{"crop_scale_min": 1, "horizontal_flip": true, "translate": 0.06, "num_classes": 9, "norm": "layernorm", "hidden_act": "gelu", "drop_path": 0.05, "label_smoothing": 0.1, "beta2": 0.95, "adamw_weight_decay_other_params": 0.01}
Rows from block 5, named by matrix and row number. Rows with one number belong to one neuron. Each number is 128 + 24 x the weight over its row's rms, rounded and kept within 0 to 255. All counts start at 0. Numbers have three digits each. After the name is the row's rms in percent of the matrix's.
# fc1: MLP up (model.blocks.5.mlp.fc1.weight, 1024x256), inputs 64-127
# fc2: MLP down (model.blocks.5.mlp.fc2.weight, 256x1024, transposed), outputs 64-127
fc1.649 098:111130092125072182142132142111099070148148118140088102124147101118118137124110131126119142126137123117121142171130122101116163170140136112119168155115120129104128124113109154144161140147111099
fc2.649 095:114091113179135133149146130130154106108134147119126112149086119152156128175148111105102141144114164104134074114153107139175132126096154112149132104114162136137178092115130105123142124136146119
fc1.650 103:165089099141141147151138065126134121112144105164105130105133109100139147131099133098147154088127131131123135116160117142166158138161131166116109116143133136095154146115137134127138124113157107
fc2.650 105:129108133133159118160168143136153142129115166119087116120189169112167110165124124139173121076125087155145121155121136101115127120127121107129161140138121163122145151168133145122115150098167100
fc1.651 102:059115112109132141123119113127142127088090109098116129100106125126086098137148114147138090072094134142086096133114103140150135099146132214108111146152144105137088091141135119102093158123099138
fc2.651 090:163093126108104110169140181142098144152101137115166084189109124110168131117147143103088127113147156124127058103076138097129133076102115111159098152128147147114135124153156137115103141125110146
fc1.652 091:131113121162157118111124127213099142125149170171145145108117110108132114113164154131123099099114121124140113156125150114149132112131082116128116100110113118133140084115065163110141140137117154
fc2.652 094:117114145143133115147107157145126151120074145144054153095097134110171112141146160148124151098115134145113113170127112126149090104133112126124121097127126097117109106140136105119152097167148105
fc1.653 096:134119131160113104126110116123151150135147129190118128134148141098089132139144091109173162137162172116146141155126109129062097164141128119114110112103091174150123145127122120083116100159133105
fc2.653 106:089107105186090157106111107142113082068122152162140125070125126169128157141135128114136128140126106151096119134102118105156119127124090133183162119115105162113132103156134131111135132117147125
fc1.654 099:141127123153131120150147129137110101109147115174131152128137060150119111173132134157105184076140112114181099129088138146132118146104111117094129133176102183140149109143136119155125113170151148
fc2.654 099:138165160160113112115096127119101152140113132066114159176159144146160137131119123109110168126095121090158090127114162117144095148150070133170133149075163127114184095131140133140139171112156139
fc1.655 100:127090202100071110135097107107158186130151111132124122118153099145138106114134126145132115121156099088129131105155084124087155142142154127118136155124149097104113072112112110077146186113102103
fc2.655 096:121129111099141077148149129151115150173094132101179118167105125119111094175102124123172163104166132150124149184121127130140106123101080097087110126089119112146162132116115126151124097123125105
fc1.656 095:127142097123149092148120130133092132139163102119107114157089129102137138137153136123118115164139120129134161149142122112103126133158157133161118127129095137146162101123128070096120107125112151
fc2.656 095:080132111121117158129150115155137115147199129111093137141141110103182126165089150103149109106119094132116135131104134155145118118174098092146122133137120109121132160135151143160149090164147148
fc1.657 102:152160168129110147099098107117128157108088119119117120130130154160100155153133134132108139152188139131128128138085112111114149110095089154082115124113100113133129104157136138159136114076129093
fc2.657 102:141085098127128156133204157121153123113131111115105124089151136145132167118145125153120099099124094121135148126121132120120111115103061180121126135137132107134107110119121186109121169161096143
fc1.658 104:182136067095146116084085174174141130131198167167148105111088135136139107115151111144127146086174150134111121088092138130093162124152094124146112159138132129157153142137110105117122099105089150
fc2.658 093:078155105129142110132061082143129092147083111124123130120079115130198165143116113131161134113151125109153119131082146135188144091116139114148116111155111132124157108096142123129160133167147100
fc1.659 105:121133152118126091173092125141127132132158089099100141124102143148116107109155115137114099097142120108147106094087126111139158143162149182186152129147135131089134154144124163091167155109103121
fc2.659 095:130151095108101161141167127108124156130121143110154139148133146114130120124111123142149174152135156170081136135115151136150128120115105070090127122090127111159129095090122156151140135107138138
fc1.660 097:129120153093107129133127169131124115107197095149089133107135157132133152170149114176145135130088123147146153090113152181174152136156135106115168112125140141099095126172200103134138101129128119
fc2.660 099:146119185144119117111096126110158144105144094107165114144150160139152117128111117121147083126171120139120134135134086133131136124137126141141155108122103100057153156147117116137119123113112178
fc1.661 109:148103127151126085125125171114148109150177117113110173098103166126140195131162124132140101106138133121139128153118135118126114157120110114148179123114125089132143083189150123113120113115142072
fc2.661 111:119133139155115101146103153181095139157179110138088167143096090149106093136148102083145129131145141111137137113120133134102111155148097110124141111137128120136107140109176071123068108155111115
fc1.662 099:120165114100163139136130125150137120124136146155116118190131147154117185132119131125117082152161096130147082128116095134106132147151088152121154146085105137070093157122121138138115111140122141
fc2.662 104:143127138126108114116180122137122138133112112139158153132143112171161140114160115103129145090101137101161150125118098074134137140094081169128161136116152128115124121110138124116157126131106182
fc1.663 098:127139090109100149107125148106120153127189077120091115092148122142122119166101114127099144135151101182138138120138112102171204170123089143081125120132118132118116118131138179093172160143145084
fc2.663 094:112108127134168111117139120123101160125162133133175144102138112124157136132122110107162099123153135137147139133155096128093119104122096175065127109105117142129145155140133119157146113122158148
fc1.664 099:154148137110137122145147116152136125126160137180120126106113111150113119137115124114130170084172110113173153141125072156105166095092119127089155156142115144147093091140153094125082123119102154
fc2.664 097:130132155133131169084148124117091163139094153128145102137125117094103135143120192105141124122098134144129123143101159140131138072144154084126127133128098103146142113150132105111124154138123154
fc1.665 103:127168097127144109161119120130122105129129142154162121113088164091172146133133135123148135135129127113111134128112184168158073125135100182147120068145123116120132135086100129148140128120142168
fc2.665 094:098091169112092193125157171125129104158148153147073122144130110100146077145108119117125112116126120141098147148126135143116136151114153072128162162135123140145099121126148160124112126135104105
fc1.666 106:099147137149120153085096129133161138168105132147135122105166115146108131176109123162095096121165180109132128153146122152148125109150115131079147128149148110148185128119143123161096136086142141
fc2.666 102:100093089103149134163156157132096146196119155128120119132147147075131120147152109131084135119136124127127164183138086096124124143146082188181113128146155092150156108073132147102116104094136126
fc1.667 098:176154112143100121141111105108113143115140125161149093113114097111133122149149089121147166146139119120140088122138145139121097148138138145091132137107136151098112136101158181140144138156181066
fc2.667 102:090097152115137148159088118130128154066088137160101112109121107123137116127099111134129137082139099110133090147126157125126130124141111159187105182109136158119135093122095174086126152167094129
fc1.668 097:103136155111126175124094143108134133166135116156092106100165131102104141123125144104136176154153144100109188141109135122138064163134144167175119117125114136103109150104106078073114133102125170
fc2.668 107:099126113121140108167126151130127130126148150137143116130183120147117156118123116152115155126132091103087093147102142068115157178121175159182136106120136148114137142086099110105139134109132120
fc1.669 098:115137107115138156132166120110093146133141134121146125141119132172162159116148129133157134128093123149093136163115086124117111156116103100118093131125134124107080158130117118111103174115113105
fc2.669 092:163103136118124079122137094123152115166126161093155168114144142136147070137101109142120117121159109121157131140131116119115122121125117134086110130106125094135166130166136104083083104101126089
fc1.670 103:118110090157105169139145134139148140118127097095128095112164128110131112151096154099120107110144129135171146117154125108127164126122160130060103134124093115150107077130107132109114158136080127
fc2.670 101:138138148132118118141143143111123137094155101187168094149133109113086146174137093090117111161176113161110101139133105113131151101104081190100099091142139131169114118152125126136139082138125117
fc1.671 101:164125132170123154145146068109129132114163127180136108114131100115150126172141086167137155148127110093149107120143119124153108151102138111086108128160126141080150088128085146123118123165188134
fc2.671 095:148113120124146095159134146153097116102119126142087172135143166163147152138094147118162106117160108133115149151111126091136133097139121123124159144117104150127162135140137122128105150102152148
fc1.672 095:074120120097110143175099150100125147131166141174131122116125091159130134143136135109106138126162139128128178127163114094128182112094112106154172162188125122130143169138141121121128111104134083
fc2.672 092:152117071154117120157144140156160141185170176081130083141158127092097152113146114134134131092139177144130114096141166131138115151145126188073120110097152103118123097103150120123144129080166130
fc1.673 098:106106097152111187124093094091168145161136117149117147128143139130113088111111124128111144153088107182127150159150149148152164120124102157096084160149125125151107087139116133119148129105151130
fc2.673 089:124115150120114125157177124139119091115158144171178106160121088082112170135149118119125119150136102143136152150127098133099120109105107200129110137102109117155120146165143148122119095103145126
fc1.674 106:132104122182082149147134135141101138123107105123123141125114108129128129155113166128120171114110141134107159148134135130105136180133113125130140161150144151112130145172151129115140142165124108
fc2.674 115:128129099128119120189114172111104105152145100127124143184097124121149133150145092096144106109107194115190096106136109112168117154146135093145131100125093116136141138098152112111138114145165113
fc1.675 095:164151163119099134147139141112132115153128165096104094143142113135091134130143105118130132160106136129151140132169176120156144173120127085151136146148194150145126165112067135060117141095144140
fc2.675 098:124143132139148122126131124136128087121148139128129122118100116114129139144115133105124148151131119128155152102131129104160182110144131144106114160134145153120184108132138156124151152145140142
fc1.676 104:177122139107137119144166124126131138112141087131115124114118136157122121135108144112068133141148116087140151186136140137104119141132067123152115147145106126124109154124089104126164142125152111
fc2.676 102:149102132088105105126149149144175136127109153118124142101138124082086111082151088135165113114124136155109098176111146142141103143122152160088128118083103107151121146189144104125086147125117098
fc1.677 098:101131154110158134115151081121127084126084145121174120136123151133086085096155145126083114112127080129099156131148089090155152134117083113144102110123109139147137129139102124100151117119107099
fc2.677 106:156094139099133143119111147125138084112084136135190135170123116144107095136139139098146163114157078171148171147131115102121097141127109098145130159089116147148100124151173154123085118121136127
fc1.678 102:096093125107123092138102170141138138125110162101127145105145077152107093142143116107124131148147153136125136131110120141128131136118123100110151091139148113166153125114120121137107082139151145
fc2.678 109:142107133132107127123146142115118130105126118145112104178129141156132150154125107120133103168167142091109155132135134147192161106111145093102146126140148139128108118067123146157143150098094130
fc1.679 105:119118122163119160139122138120118120141126135103127127122151146127085126140124179107109114159154137130095127139095133108119155138153091117079131100088138099108150154127121172106116149103073116
fc2.679 110:109135096093128108150195134130174130127178121129148119109094119101138211103155129148136114136138070127142121134110069131133123107128150135084147117141136149123072148123128154097102118160122115
fc1.680 105:098120153093129106135116152142113127140129147118131093153162120111160094159167141119118093159146103119128140105131108132144109089148141132160141118119146083167122130151151110147174134066152107
fc2.680 112:159145133104100113115102150146124110167083127163103148090156099142150131140125087128105124107109132122117090110123136108100153115171104122147133131125125090150104102109137137115081106098153081
fc1.681 090:139143139124118159103116170105129167146128156137084124165129166155100117139135099126080130132144129163162123092136164127157146159111130145090137087112086170146118112131137096163154102125144161
fc2.681 098:121110142114140125142114090127178134133115126130180146143106126111146122116112140139121119098127063160150152148185157120143147113150100109105102126123178115066143134111130103153123163119147135
fc1.682 100:089129156112134127153129153147139106090153116118136152144087129133124098122090115111169117133158152152138133082178133116164150188146075148143125114150132150113108117124107145097109092138099133
fc2.682 093:100107135149098130077057111120115091132148122112155109106095134115110088094117132143132128143113114090187132151172103151128089166136055106135112144103095129105115125124149054119145100111116099
fc1.683 097:131128090142051148159122145112158143130125135151119133155118134136126102097119140142126128174159113147126116130123096081147117138136111085121073123098177121181122122088159093105126145130123121
fc2.683 100:125124145160163123128109138130136163089112123149145132181144123144151139166130125111113150097148147146097157086153119156124128133140073171069137138177120129142096121146166185085141155096107162
fc1.684 107:122165112132119134154144122081186110145084141119133101100148131108194151156111143101104116122118125111104123113151126088141144155148119151135123094133168111129133125136101124117157102091105129
fc2.684 113:116156107140136180186122149132133121136123137121152111165121113087166134110096108134111132141137129137100151114136125144139108117134125147086110106155155106125108114090133146136135131146114126
fc1.685 105:149082096131107152148131153121137154118124062141101097084120154123132121158133092109110166132120114152127155161107142094131142160143137131108157120126159105140114148170086136098190154133123078
fc2.685 104:128099174099129144172150142113103132141117116147170124117117118088154128168139101151138140111115142120122126134129146134161098103150103173092109126124095143132157104184142112104120097128164112
fc1.686 097:146135163075127112138171137096138133119097085108132134154173117098107132141130156079125129129123144131164126132118139100139152120125149115093144142187150132125102146163132121126156127114145129
fc2.686 110:182122140131125146152145108084110136152099128106135150115144145120118153169143148066087112141125090098165087114129108129098115112106148133134092124146138098151138110119152166124090145180128141
fc1.687 102:132133114140138144148113135128151148105159139086146108161139146128115126150131177127118135139124098202160141138126153100098182131128114177173139108075122121161115137107116174192163138134097149
fc2.687 106:159114165134137102154143131127139156101104144131140111146177125153072159143137118131116136138121110160140107099141070111171141127173114100141148129157137167145133105099151171121122113160141106
fc1.688 108:162140095136133104135085152110114124096135147119142119134123123105097121129169118132121172149117074096126139185118127158110117124128099121115125148127124131155148125115142135146147148171139149
fc2.688 102:107176137147109158133132095133140073130110127108103161109122132110134147093118111122134125159124173163111150073104137145117132147149115099170144106129107134147122130112138099186102115100113109
fc1.689 099:126117131117123181163098135106186160150101140124089125131155111136109134116148112092119129150146113079146147108116132152116112154139149132166142078127152099159172150168138137128080133119124142
fc2.689 099:056145115117127142117118139155101115131124147138132117126129095140094129116106104112136159112150131124103101168135124133115139147059108117151127179122088139095130138075093130108126168089144096
fc1.690 096:087130142120069085122087086119123107069105106147126088142138087154160107136136156145132135154127134089165120142159121125117179158213108114197130189108082097096081127130133137129122158168106123
fc2.690 104:125131131118130114137180128131088126118085130144130148152146080148122151121087149106087126082163117154113079116147179138136114162115122143105126139084119146148159122110133138133112144125123146
fc1.691 099:151119167122140123118091102094083163142042162122146112110113135149156110116129113111130143147101109163105174130128144140118140172110146137134155125151145135160146105102120103088098093113136162
fc2.691 106:114139116156131116091153133139139156078119129140076157114127141180107150167116124118153093158107100128131134123144153127131127154122112131148164146140098158108149115135107134175145137165116125
fc1.692 099:105161119149136129130123128151115157126144149116096087130149106110140129142182147109129119149153118088147103174130153133160149175079113099112090142150139163093122143135087147098117107085185098
fc2.692 089:106168153133129147140117142144140146121136106129109100170083129107170123107138136131106132162152100131100148115128144109170109116132129171066151149088154135143133147118081109152118171119137130
fc1.693 100:060147075160055107106107112116120149121119157130086136081089142105161099154111151110139103135127171121125155141102123132154149122134131095167142116118089106127124110132119142108123063154113117
fc2.693 104:117098145116137158106140130115153165129143118133103121125128131133143089157139139103131066126114118104109089123095148117114146148174159117194120104142126140157135135144132139184096125104144105
fc1.694 096:078138099147147111143157140154117098129070153092132110144107105157131164114135149134090132137164149124088135113119130118114132132153083150120101087097115125137083141135128107139110143123099144
fc2.694 103:203147102127126153101177106123107100130112100155151097133133143104118142138116119130108118128125088123122157143089116137131127109092102112136143126095189120154129102138141124149172119102127157
fc1.695 102:137156101125119140176154131126138126105145168127141140149139136124117139133127135141118134152117174122094111125137126118153173158115106088087142112120116134114152145151149134108121179068166122
fc2.695 104:106132130131149125132119155095149141190117137137116141136096105127154108128137149132140140120142118090113110140155112103132109146142117089141158131122139093145111117127148093117102161108093127
fc1.696 089:126109133153134121088125122138114093134140144118163103107091136120126115133151155144106103132130149113171119083139137145148120136119086112173101128175114137160141140086127118113094100103159126
fc2.696 091:105160125153149098082142135166134151117143083134146136107073146124157127111096127103126116138126122136153145106128155147089077163094112177154117150113166102129120097108122139095126079129105127
fc1.697 106:172127113144119144164131162150124130137127113119112111109124149142141163128134121135135130130158176124096123131160142112141176132111108118141109100150147145114120131149121162130092102181158034
fc2.697 099:095151122112142121118085160103140125109134126111152110131155130134151070148115106107136142110089124126101105150149099127120128142141067060137115117128082155122133116161125097109119157126140118
fc1.698 102:144124140144124128093143154121094126116160133149080151158119142109140109136142139154117108111097130135150173078120126156151133171113092096103199138095149166090088147162174164150114085135133095
fc2.698 125:149091126107144102131130108109113136130122121144089133138073120135146153180126139111140090134150096175135116129112143133113140120159132075122149090116124117101155145100158123108137219143106119
fc1.699 103:118177114107142112081138130104135112094138167101160155138142127121102099107122126086119134186084133134116169183117152153094156183120140112156165164120140118117097101117164118172115112125155126
fc2.699 108:103149147143138113096139128126156118113133132125145076124117115158123154143145108149154116140154111146157104117094171127087125156131124117121134124141140113157105128168143112132126122081094118
fc1.700 107:131146094137128133103111080146138083155124130119138130108102100117149130150076160122145083156125129100109126129122138158153123140136112130127125109143147152124130132128090148115118133133125161
fc2.700 102:123131116119159123171111148104144096100112145127068117125153147100182085122078112097115104124118182137153129133139141095142101122122177112123145147148148173146118112090138139128123148121126118
fc1.701 106:150120092098151174112151177127152134095173127135117124060067158128124133152149150140053091088111150117153108133120095168104128154130124136090143111110171095100101132123127133145103163133106129
fc2.701 096:138109169130172170186150139123169131123165119161158095146148122140137128156150125090132132143139113112123107161087131134143133130134165164103154126153133122128132127154091148110138105129107143
fc1.702 104:132137120154146133112114129142097129110145128090154148053130130120114146166143154116135109097139121165145147135127143129119132127144080112107140145160139107133132156132158170149150099121141083
fc2.702 092:092115139157148133080102092093120100125165125138129097090101100174148120124127123120126140151131118153151163132074122145150132153115119130127179115096119161111129127163119109127126122131116153
fc1.703 096:131145142120068135163078136120120164111115095118104156131135154121104127137122113115098098110132122148132117120133133131137164168125157124058113142113127123147154150174161163090148139140107077
fc2.703 097:092096151131137096172149149156111143114127097130143106163139156159124087175150098154154124108151166115107149151138124087184116118162071156073148118127135153110136132135156111137122128120140116
fc1.704 102:163091116118144110135132069126115125113161134154152112125115145110118131144112168162146116133161129145173103125131133110184053156137086107115076101147103150115167116123113111104154164120123128
fc2.704 093:121108144132170140113160100137154161149135090152112141133160130130149118180138110097159147094112070099110156155072120097105120107130096090119152133094125113120155136156095161172118167159159128
fc1.705 102:113115160123185146131142120154139139134138131128089114110132147072113100107136110098061092128159098117133112151187146136114130143162134139090093148149112138127121104102129100147150139103127111
fc2.705 097:123110113170133150089142110141114114105158102110110137116118141107141160174135050105124134140092172113100087108120140170098107119094103131076179122123146123135102149115108163131136126083162137
fc1.706 105:118087079129154171127099171136163135133155122131131121157117125150152102127107111116115154125100153124144142166119137158131156117115107114153126112125127172127110145207123102130115155129135119
fc2.706 105:174128113100148127130128113155112102146141087161146135147150112106135168136146148109153138123114159155098179092147099118143117140144038131145120109112076144152165103143160079150181092124180118
fc1.707 093:117121126150156144109111127114107129087123145135124114103115115108130134153143164145152148121080135103180140151079109129072169133126106108118076085099130106106103096114171088142095088145123118
fc2.707 093:136148133077108105138150109119151115138118100117181073130127159137123147165135140109129156123150176153119095104114112134145152135089064111104086120150153128145169134106110151114110117115159105
fc1.708 098:134152134129132123107099113156118141105133119074130169130112115141140084104185142152136111101130118105177150163093153155069174169160153064143113131129158147153163121119133129191121127148119163
fc2.708 093:145116146158105161078124097112098128101134148156110102120144158123161130123118106083162148177135097088132139143122114132123115150092113145134159127135152138137115102111130122111100139121124148
fc1.709 105:168144138137103113129126108147101112141120158139112108097126126110111122128092128140099123141140093150133148129158120135122166118161137124140105130118140173142165116131143099146127127123134121
fc2.709 113:129134138153121141132130153124067154136107181147144160142168128174118131157117146071137102093123119078122185128147138103158130144129140085118122132108122140138129127119113087139110107096157127
fc1.710 101:146164172147111158146135149098131151121128190117122122132148144120125117125150115139131164176115107135129103175179144126139117168132145095179127125143148152163108140087070137057127127114168144
fc2.710 110:091155091107139134115153107121134127119149157137107139131108113124144144138100145137163086146145108105156161123136144103121105162135143157120161138148129128115157128152119135164132138146099126
fc1.711 104:119123113106126197120113132164131115090156123140094126101101171126128133124152136108075109121135123096155118133116083165155133132112102156090108113128152103104110126100099119120106143123113130
fc2.711 090:145096128143176179182154147102123111100113116157138118142120138112117124129155128084148113148102128118107089124097114133136146137126179156151153141142146140131111111123125140109113102144100124
fc1.712 101:125153113144124167155141134101164132117136165116136115119133175125184124175116103122108157122142131142158099123164163103129138121131109109141132094101106109191126127116109139140141084121124115
fc2.712 102:130115117130147076191117122125115134106106126131180119109183132155056176124126119143175139129141127166135121135111134121131160145117125110140100063177124127135105114087128146136114146144166118
fc1.713 097:112102118152135103164149085123151131144111141116095159126108120131172137154127120138095130114149137134111176142116151126161128103118149102098121133194118117136114116101169121113153109163142111
fc2.713 096:146148041096086174154172117117122121134074139150109127170113091100138117173122142176084136119107149129090160118086140153134126124147129066149113108162132109110123167115114109130100135123128119
fc1.714 095:156163183138090098140134124139092149170125145116136082142156124090123138099124137134118133139156130089111168113120123106149169132127125118058094104120117147142144106099128126154140159160138090
fc2.714 109:120123070112158178089175149131122128113123114138113153117113119104126096161146105117125129146165161119091100132140110183110133147112114122178093138150163114119107117138135136135111151122124133
fc1.715 096:135176131127110105120110120103140127111117103161148129112129090125142164145133159163120195126155159129133146105135182146148101121114092134110099160143098130107162152136169114156095137144151133
fc2.715 087:103144134131143147095137120128116114133106145100181144162155122125116157137085145142156134135091124147104138145076122144104150122109095117159119148118086110153091133149122143176147091165113100
fc1.716 099:133120135148123094153117134173131134116143155165150089109112126134163111130147117140153120135112139185123109171121119166148125115130092117122092089142131103128156114133120138157149143127153116
fc2.716 102:143122110131146166096134112127126124140155120151096110067076122117131134089151169119097171102168125104096149161125160108157114121108148140166161118149107148132165115128091124079160116099092124
fc1.717 105:142126121156125109170111154092120124134141088111104176090101145132122183157160159156150117070108106136141097142117152146108114126152118115164184097100139131102086122140120085101120105155140123
fc2.717 098:147137156154125117133117125138135134153169133127135144117109141147089122112126143097128148143110153104137120102127118140102116133136080110120101155126110131150136125138138087140115128096109133
fc1.718 105:119137108098093130125145121139153115119141159128147118173120101135102109121098175144149135124077112136096113108135142120145131137132092133152130133101110124130119166187154124122126115106151155
fc2.718 098:128148106118140119096159154145130153150106117150093090179120102136094149126115140141155147097122198101104183115145133122125086077127155132152126089126152144125136140117136107124139122140113157
fc1.719 098:115153160146132149156125145140109088136143138122121102131166112131168112130111156093119114092105102152086134155170127104143107179092139101126142149118160101162140114107089150104145130092124139
fc2.719 098:140151128166108139133113152136107189056134126109134137091100099121143116094129120154160113175121153096138184152151124145147131184137101145115149113133165167140144139126108148102120152115138128
fc1.720 094:121132109132163158127124138166102121139106131087090190153139097126173062110115136130115145142154136131148156169128135175115155120146141130151122138138101142169122140149079083135169114139097132
fc2.720 092:091137120115113109135139139150154157149120130101113143133130129147168115173114177124146144126089097145167123165095088154141117091138084123123138107133118113154103144107125128148158102125129136
fc1.721 098:166114132142162129096126080139107112138129176102088059098091110135130147141138133105135145054126147112133144149159124177120161156090128115088103102095125135113123134072153120189096155122131129
fc2.721 107:087134138105133183145115110132156124074108163126163107136132147104147115148097120158178133162125160155116120108130117141125141120147132129138104139124119087105152120121121127152158142174140164
fc1.722 105:138113141146122104140160118097112150096087088134115158146150133108108130143136091112116157116149132159107143145113156121149111185094135135110108140143109106126098093130118171112093170144140084
fc2.722 104:142141152110132129146178126133154126183142113135182141142118109120135096163120124162140112121107177110117147127139139104144126145147132132129128148111106103171106150163134125153126135156137102
fc1.723 097:130112116132144140162154122126139161108111099095129104127102131112126091151108085089116090101085094168137139096103122101147122143116145144108153142131125083112113164143084126096118128161130081
fc2.723 093:125114138131121128158138127121143166143157134153178173120116135074144074140133139168174136137121118107106103135085137091144157172135087113112131120100088107152125132122147095142150123155121104
fc1.724 098:145126110136116161133159107166088101195087120116152127142143137077105072122071141132112168154122096076111144125121169125125172147137140144114139130145096146148113118144147126136135125077145124
fc2.724 101:147173163168114154100137149162124099139140151081103096147130117107123141120154102188135114124110116100156136138156075150064098076162130096131149112114113121164116119082137166184099121068181139
fc1.725 097:147118140110173112100068123109104123117128087140121141131157086125107118125129111112090120185125127156097124177138127134108143137174147092154106189148155120126148078146137093146114178132129114
fc2.725 093:135171132146109069093173119134142118127167106115112107137115117101115180102112087189142116130114119167120138113117131141151142162164105148136167130106139133153111121087122135117115111108122131
fc1.726 096:162148132127151139147158087131133114098141131166132133099152139169138116117138145149133135165139099128137106167140135101143147142129097144118137136115148144153187106138127102165144165126154129
fc2.726 093:149172142135119110145131115142120107102112092146116132113159157153102115124112139151110105147147087112134120159073092124134116106144072045102138134134108146122158161120088101128107164103136135
fc1.727 101:139116129131111107162094103150121105149146137174156120106126129132159116167129120091127139151164129143093091134121083142114123151108112139130104137142088152085154096093104179125120128149143078
fc2.727 104:093125144167126123144094110128124131115137101155116133106084119121148123111121113126130152106166124119083116142130148103136083164114090086148128149136106175139135130118121085111114106152160125
fc1.728 100:091154129131129105115116162154096158099120158160124152162137122143110141103148137132121162171118090128106141127156134163165173120137114086163153149102162123136142141136132155143155110075160146
fc2.728 102:127178170142120107115145125135105136130102157113092137105133088142140064118143116122116187124130133154120176099133125158107134117096087086108134118173124123132108101143151055096115128095162116
fc1.729 092:118124172128151101128151115076110130176127108133123187161164135114143147121135125161098125150136093109156201116163122116124138139141145131124119111132088115134111132150131126124153073104084120
fc2.729 096:108136100107076147137135155137134134167131123128084172102106132131146121118103184090149129098135124084120145125144111118159130109151099134129141119115111110096104124099133113154110173116143130
fc1.730 095:146107131112122098095113106137138146107152161138119126110098141101159146125136157115115127105148127150115128147147148147113132135094099141127160150126149151137150141117143132152154176134107164
fc2.730 095:105161120139142149121112109118125097130072138139079122122095137134136159201127151136143144129108117114106134130089126139167154157161141069166142133108101142096101138151130154117141103151091132
fc1.731 103:102101144092087191131163152105138154141130119122090056130164129122128126118115095111114142132109113120140155137106128112163130146129122131101132126150132071126132150151099127125153160133130128
fc2.731 094:156137095140106147116150119156107097172132156164094117145159049148124129146122097071109163114131114137086127122141139161123154091140130142131122138153069138119102094100106118124080121098147126
fc1.732 102:116130101121134147127111113141125094116175153150111124070113073122108107193115119156140133144151138083141129142151140181127145101148129135123135167143120106090174090127135147134096158123125114
fc2.732 098:103170120128125161137108147156127097120103153113103077136130121140122095171142115120104127113180104141134093157126088123112118153141101145145111150133115117163120115148175159116122139150114122
fc1.733 105:076153143130158142094106155119125119144175091114130127090132113123124148164152162139131090117099103107141130148141131094127145129116160125093148125172168113105106134116161125152138138113158107
fc2.733 096:134105081131151118139166156137108097121153103113132122105130142110088114163142131099088157106123142102128127144129147152180122087105080163098123127139165121145135125123122128098110122135128149
fc1.734 102:124135123131098150161136156117138103115105166125113153118134093140148158114136135073129154126114161160111146158128123152083146189139148134152150145140132137176111105137142147080127107129143136
fc2.734 109:131103122162126171116138138180179107122141136156105103123071129192155155175134105168117153136151178143151094149095143147182112132101126088134137104113138111085116107129127123130135107091115101
fc1.735 094:120169137082139139173122131124111132132082126141095129167115105126154132117131110117106093105156111114193146081124154107146146163121126140138190112133109105150103118141112156157134084089115155
fc2.735 099:152133126112099122113141110137162103179198112141107173060094105121174138128114107119120164087109093110152175158127152105144098077127097114151144143149111070102097079087110112135109153103131137
fc1.736 103:105143132168092132166118169127132104120141164134055099155112041095099173129153120090145143128158153134084149119107126151119133116106159111121155152134133154152128132140106153158112146142119147
fc2.736 104:133151114180169164116134151150135104085116140140128093102110113189144165139118122135081141128136135099133138157120149123101119140133123085167134140142177093095149105105132090079131123172132092
fc1.737 099:140167129160141113132117102092138107157104134129100165145155123132118112141083141140112135155085122056073140122143164142142132104178113104138122091142155141131128122115089125126146126156165123
fc2.737 096:145133169121162160139143159117106091096144101105053145068128103127163106121114153129095106106127184107134116122138114146126086110169160063152167141118097129159104107093147123135136118080127095
fc1.738 101:161140140106133162138135130101083130087135149152165089114117107150099097129128143110163087170120147079100129088163145147110142127161109127107126113114113104121148105102158197151132123129132155
fc2.738 100:078120135145137126116157134157122108129090173116131120103139138098082117136142100153162124142169105126138105090142137145135158129103108115111120156151125094163107144156109117116132151155122141
fc1.739 109:118113088138141125145140171151103092136172141100133124103111116136142125143125137132157111094135124162195122123113140116113154114116122177115125121138093100145128141140108155101127118142104143
fc2.739 109:114162171152128117189050129126105143112131132135167096179094110121142136150119136138137147111165149166136131113125122108163149098097129178144133082138113158160114147117156154123143125178118126
fc1.740 089:100133098101149146075097157110105119128124160116116144145135151095144132164165124106114099142153087133115126085123155138162185167120108126115166067128107109125105075165169108145152109130148142
fc2.740 099:143081154118161149155134086137160149109110110122139141168086141119157157149113127115121119144144103117151128118164131136137119146121133101106122118134178114133153141120148106105139173171132101
fc1.741 102:165140106143123096182114149135114140128222121143148116108101142109161184166177142120127133113152153103154123135147110095131168131115089115101152085142137164084135142117129097122110156145112137
fc2.741 097:127169133098165111117079140123118149116159156141092123118089130135104137105114161121131096109100091047153080113158121124133133129114073104126131127137113138130123106104125065146129141131134155
fc1.742 102:121155128130167130127104120132073103130103104096079117077137086140150136108135118115130129113170132123128162149114134105138186074135093096156131127092132122088132119137102113106095120137140108
fc2.742 099:159128127087154106159107146132117119125105111122138115154142108173098090108113133147102104082130121104120135118126125077132094124118132115130140143146130136137130131107150121119129166123141118
fc1.743 100:149167118159105131143107138138121107138128142115135148123108120112080137117146144128108136120123114135112064121101180121120152167121131100089114114144137133140122129156120138158139153120130114
fc2.743 096:045133110114107119145108138130095140123146114137154103118157119116192123155144141113144146101101115078120165162132126115098098123092123128142118165124098122138128116107130144155140084109124158
fc1.744 094:147085110137134137160152122149121143102108134127090150102111141139130111124107167102113150132165127121146157154154116064158188165156117146113117094118151086128138139108083145137139115136129139
fc2.744 091:163147155118121129190113151145155162074115119149184151095121100111165134135118126159134120167070142128112143105121142148165066131107142150118195098152140110135115142138161156130088159169158141
fc1.745 100:138157072177088114111093133095164109127148114158164129093100115131114145103124131145153126136099127135113108107134132164102123152150094125131145115157135073146134125127160143132144132112111180
fc2.745 091:105169162123136153135112124089111103119132132104076116074119136156153142115109131161158150101153160101095126148124165186171075098129102116145163122124120130129146115114112149139144104120142147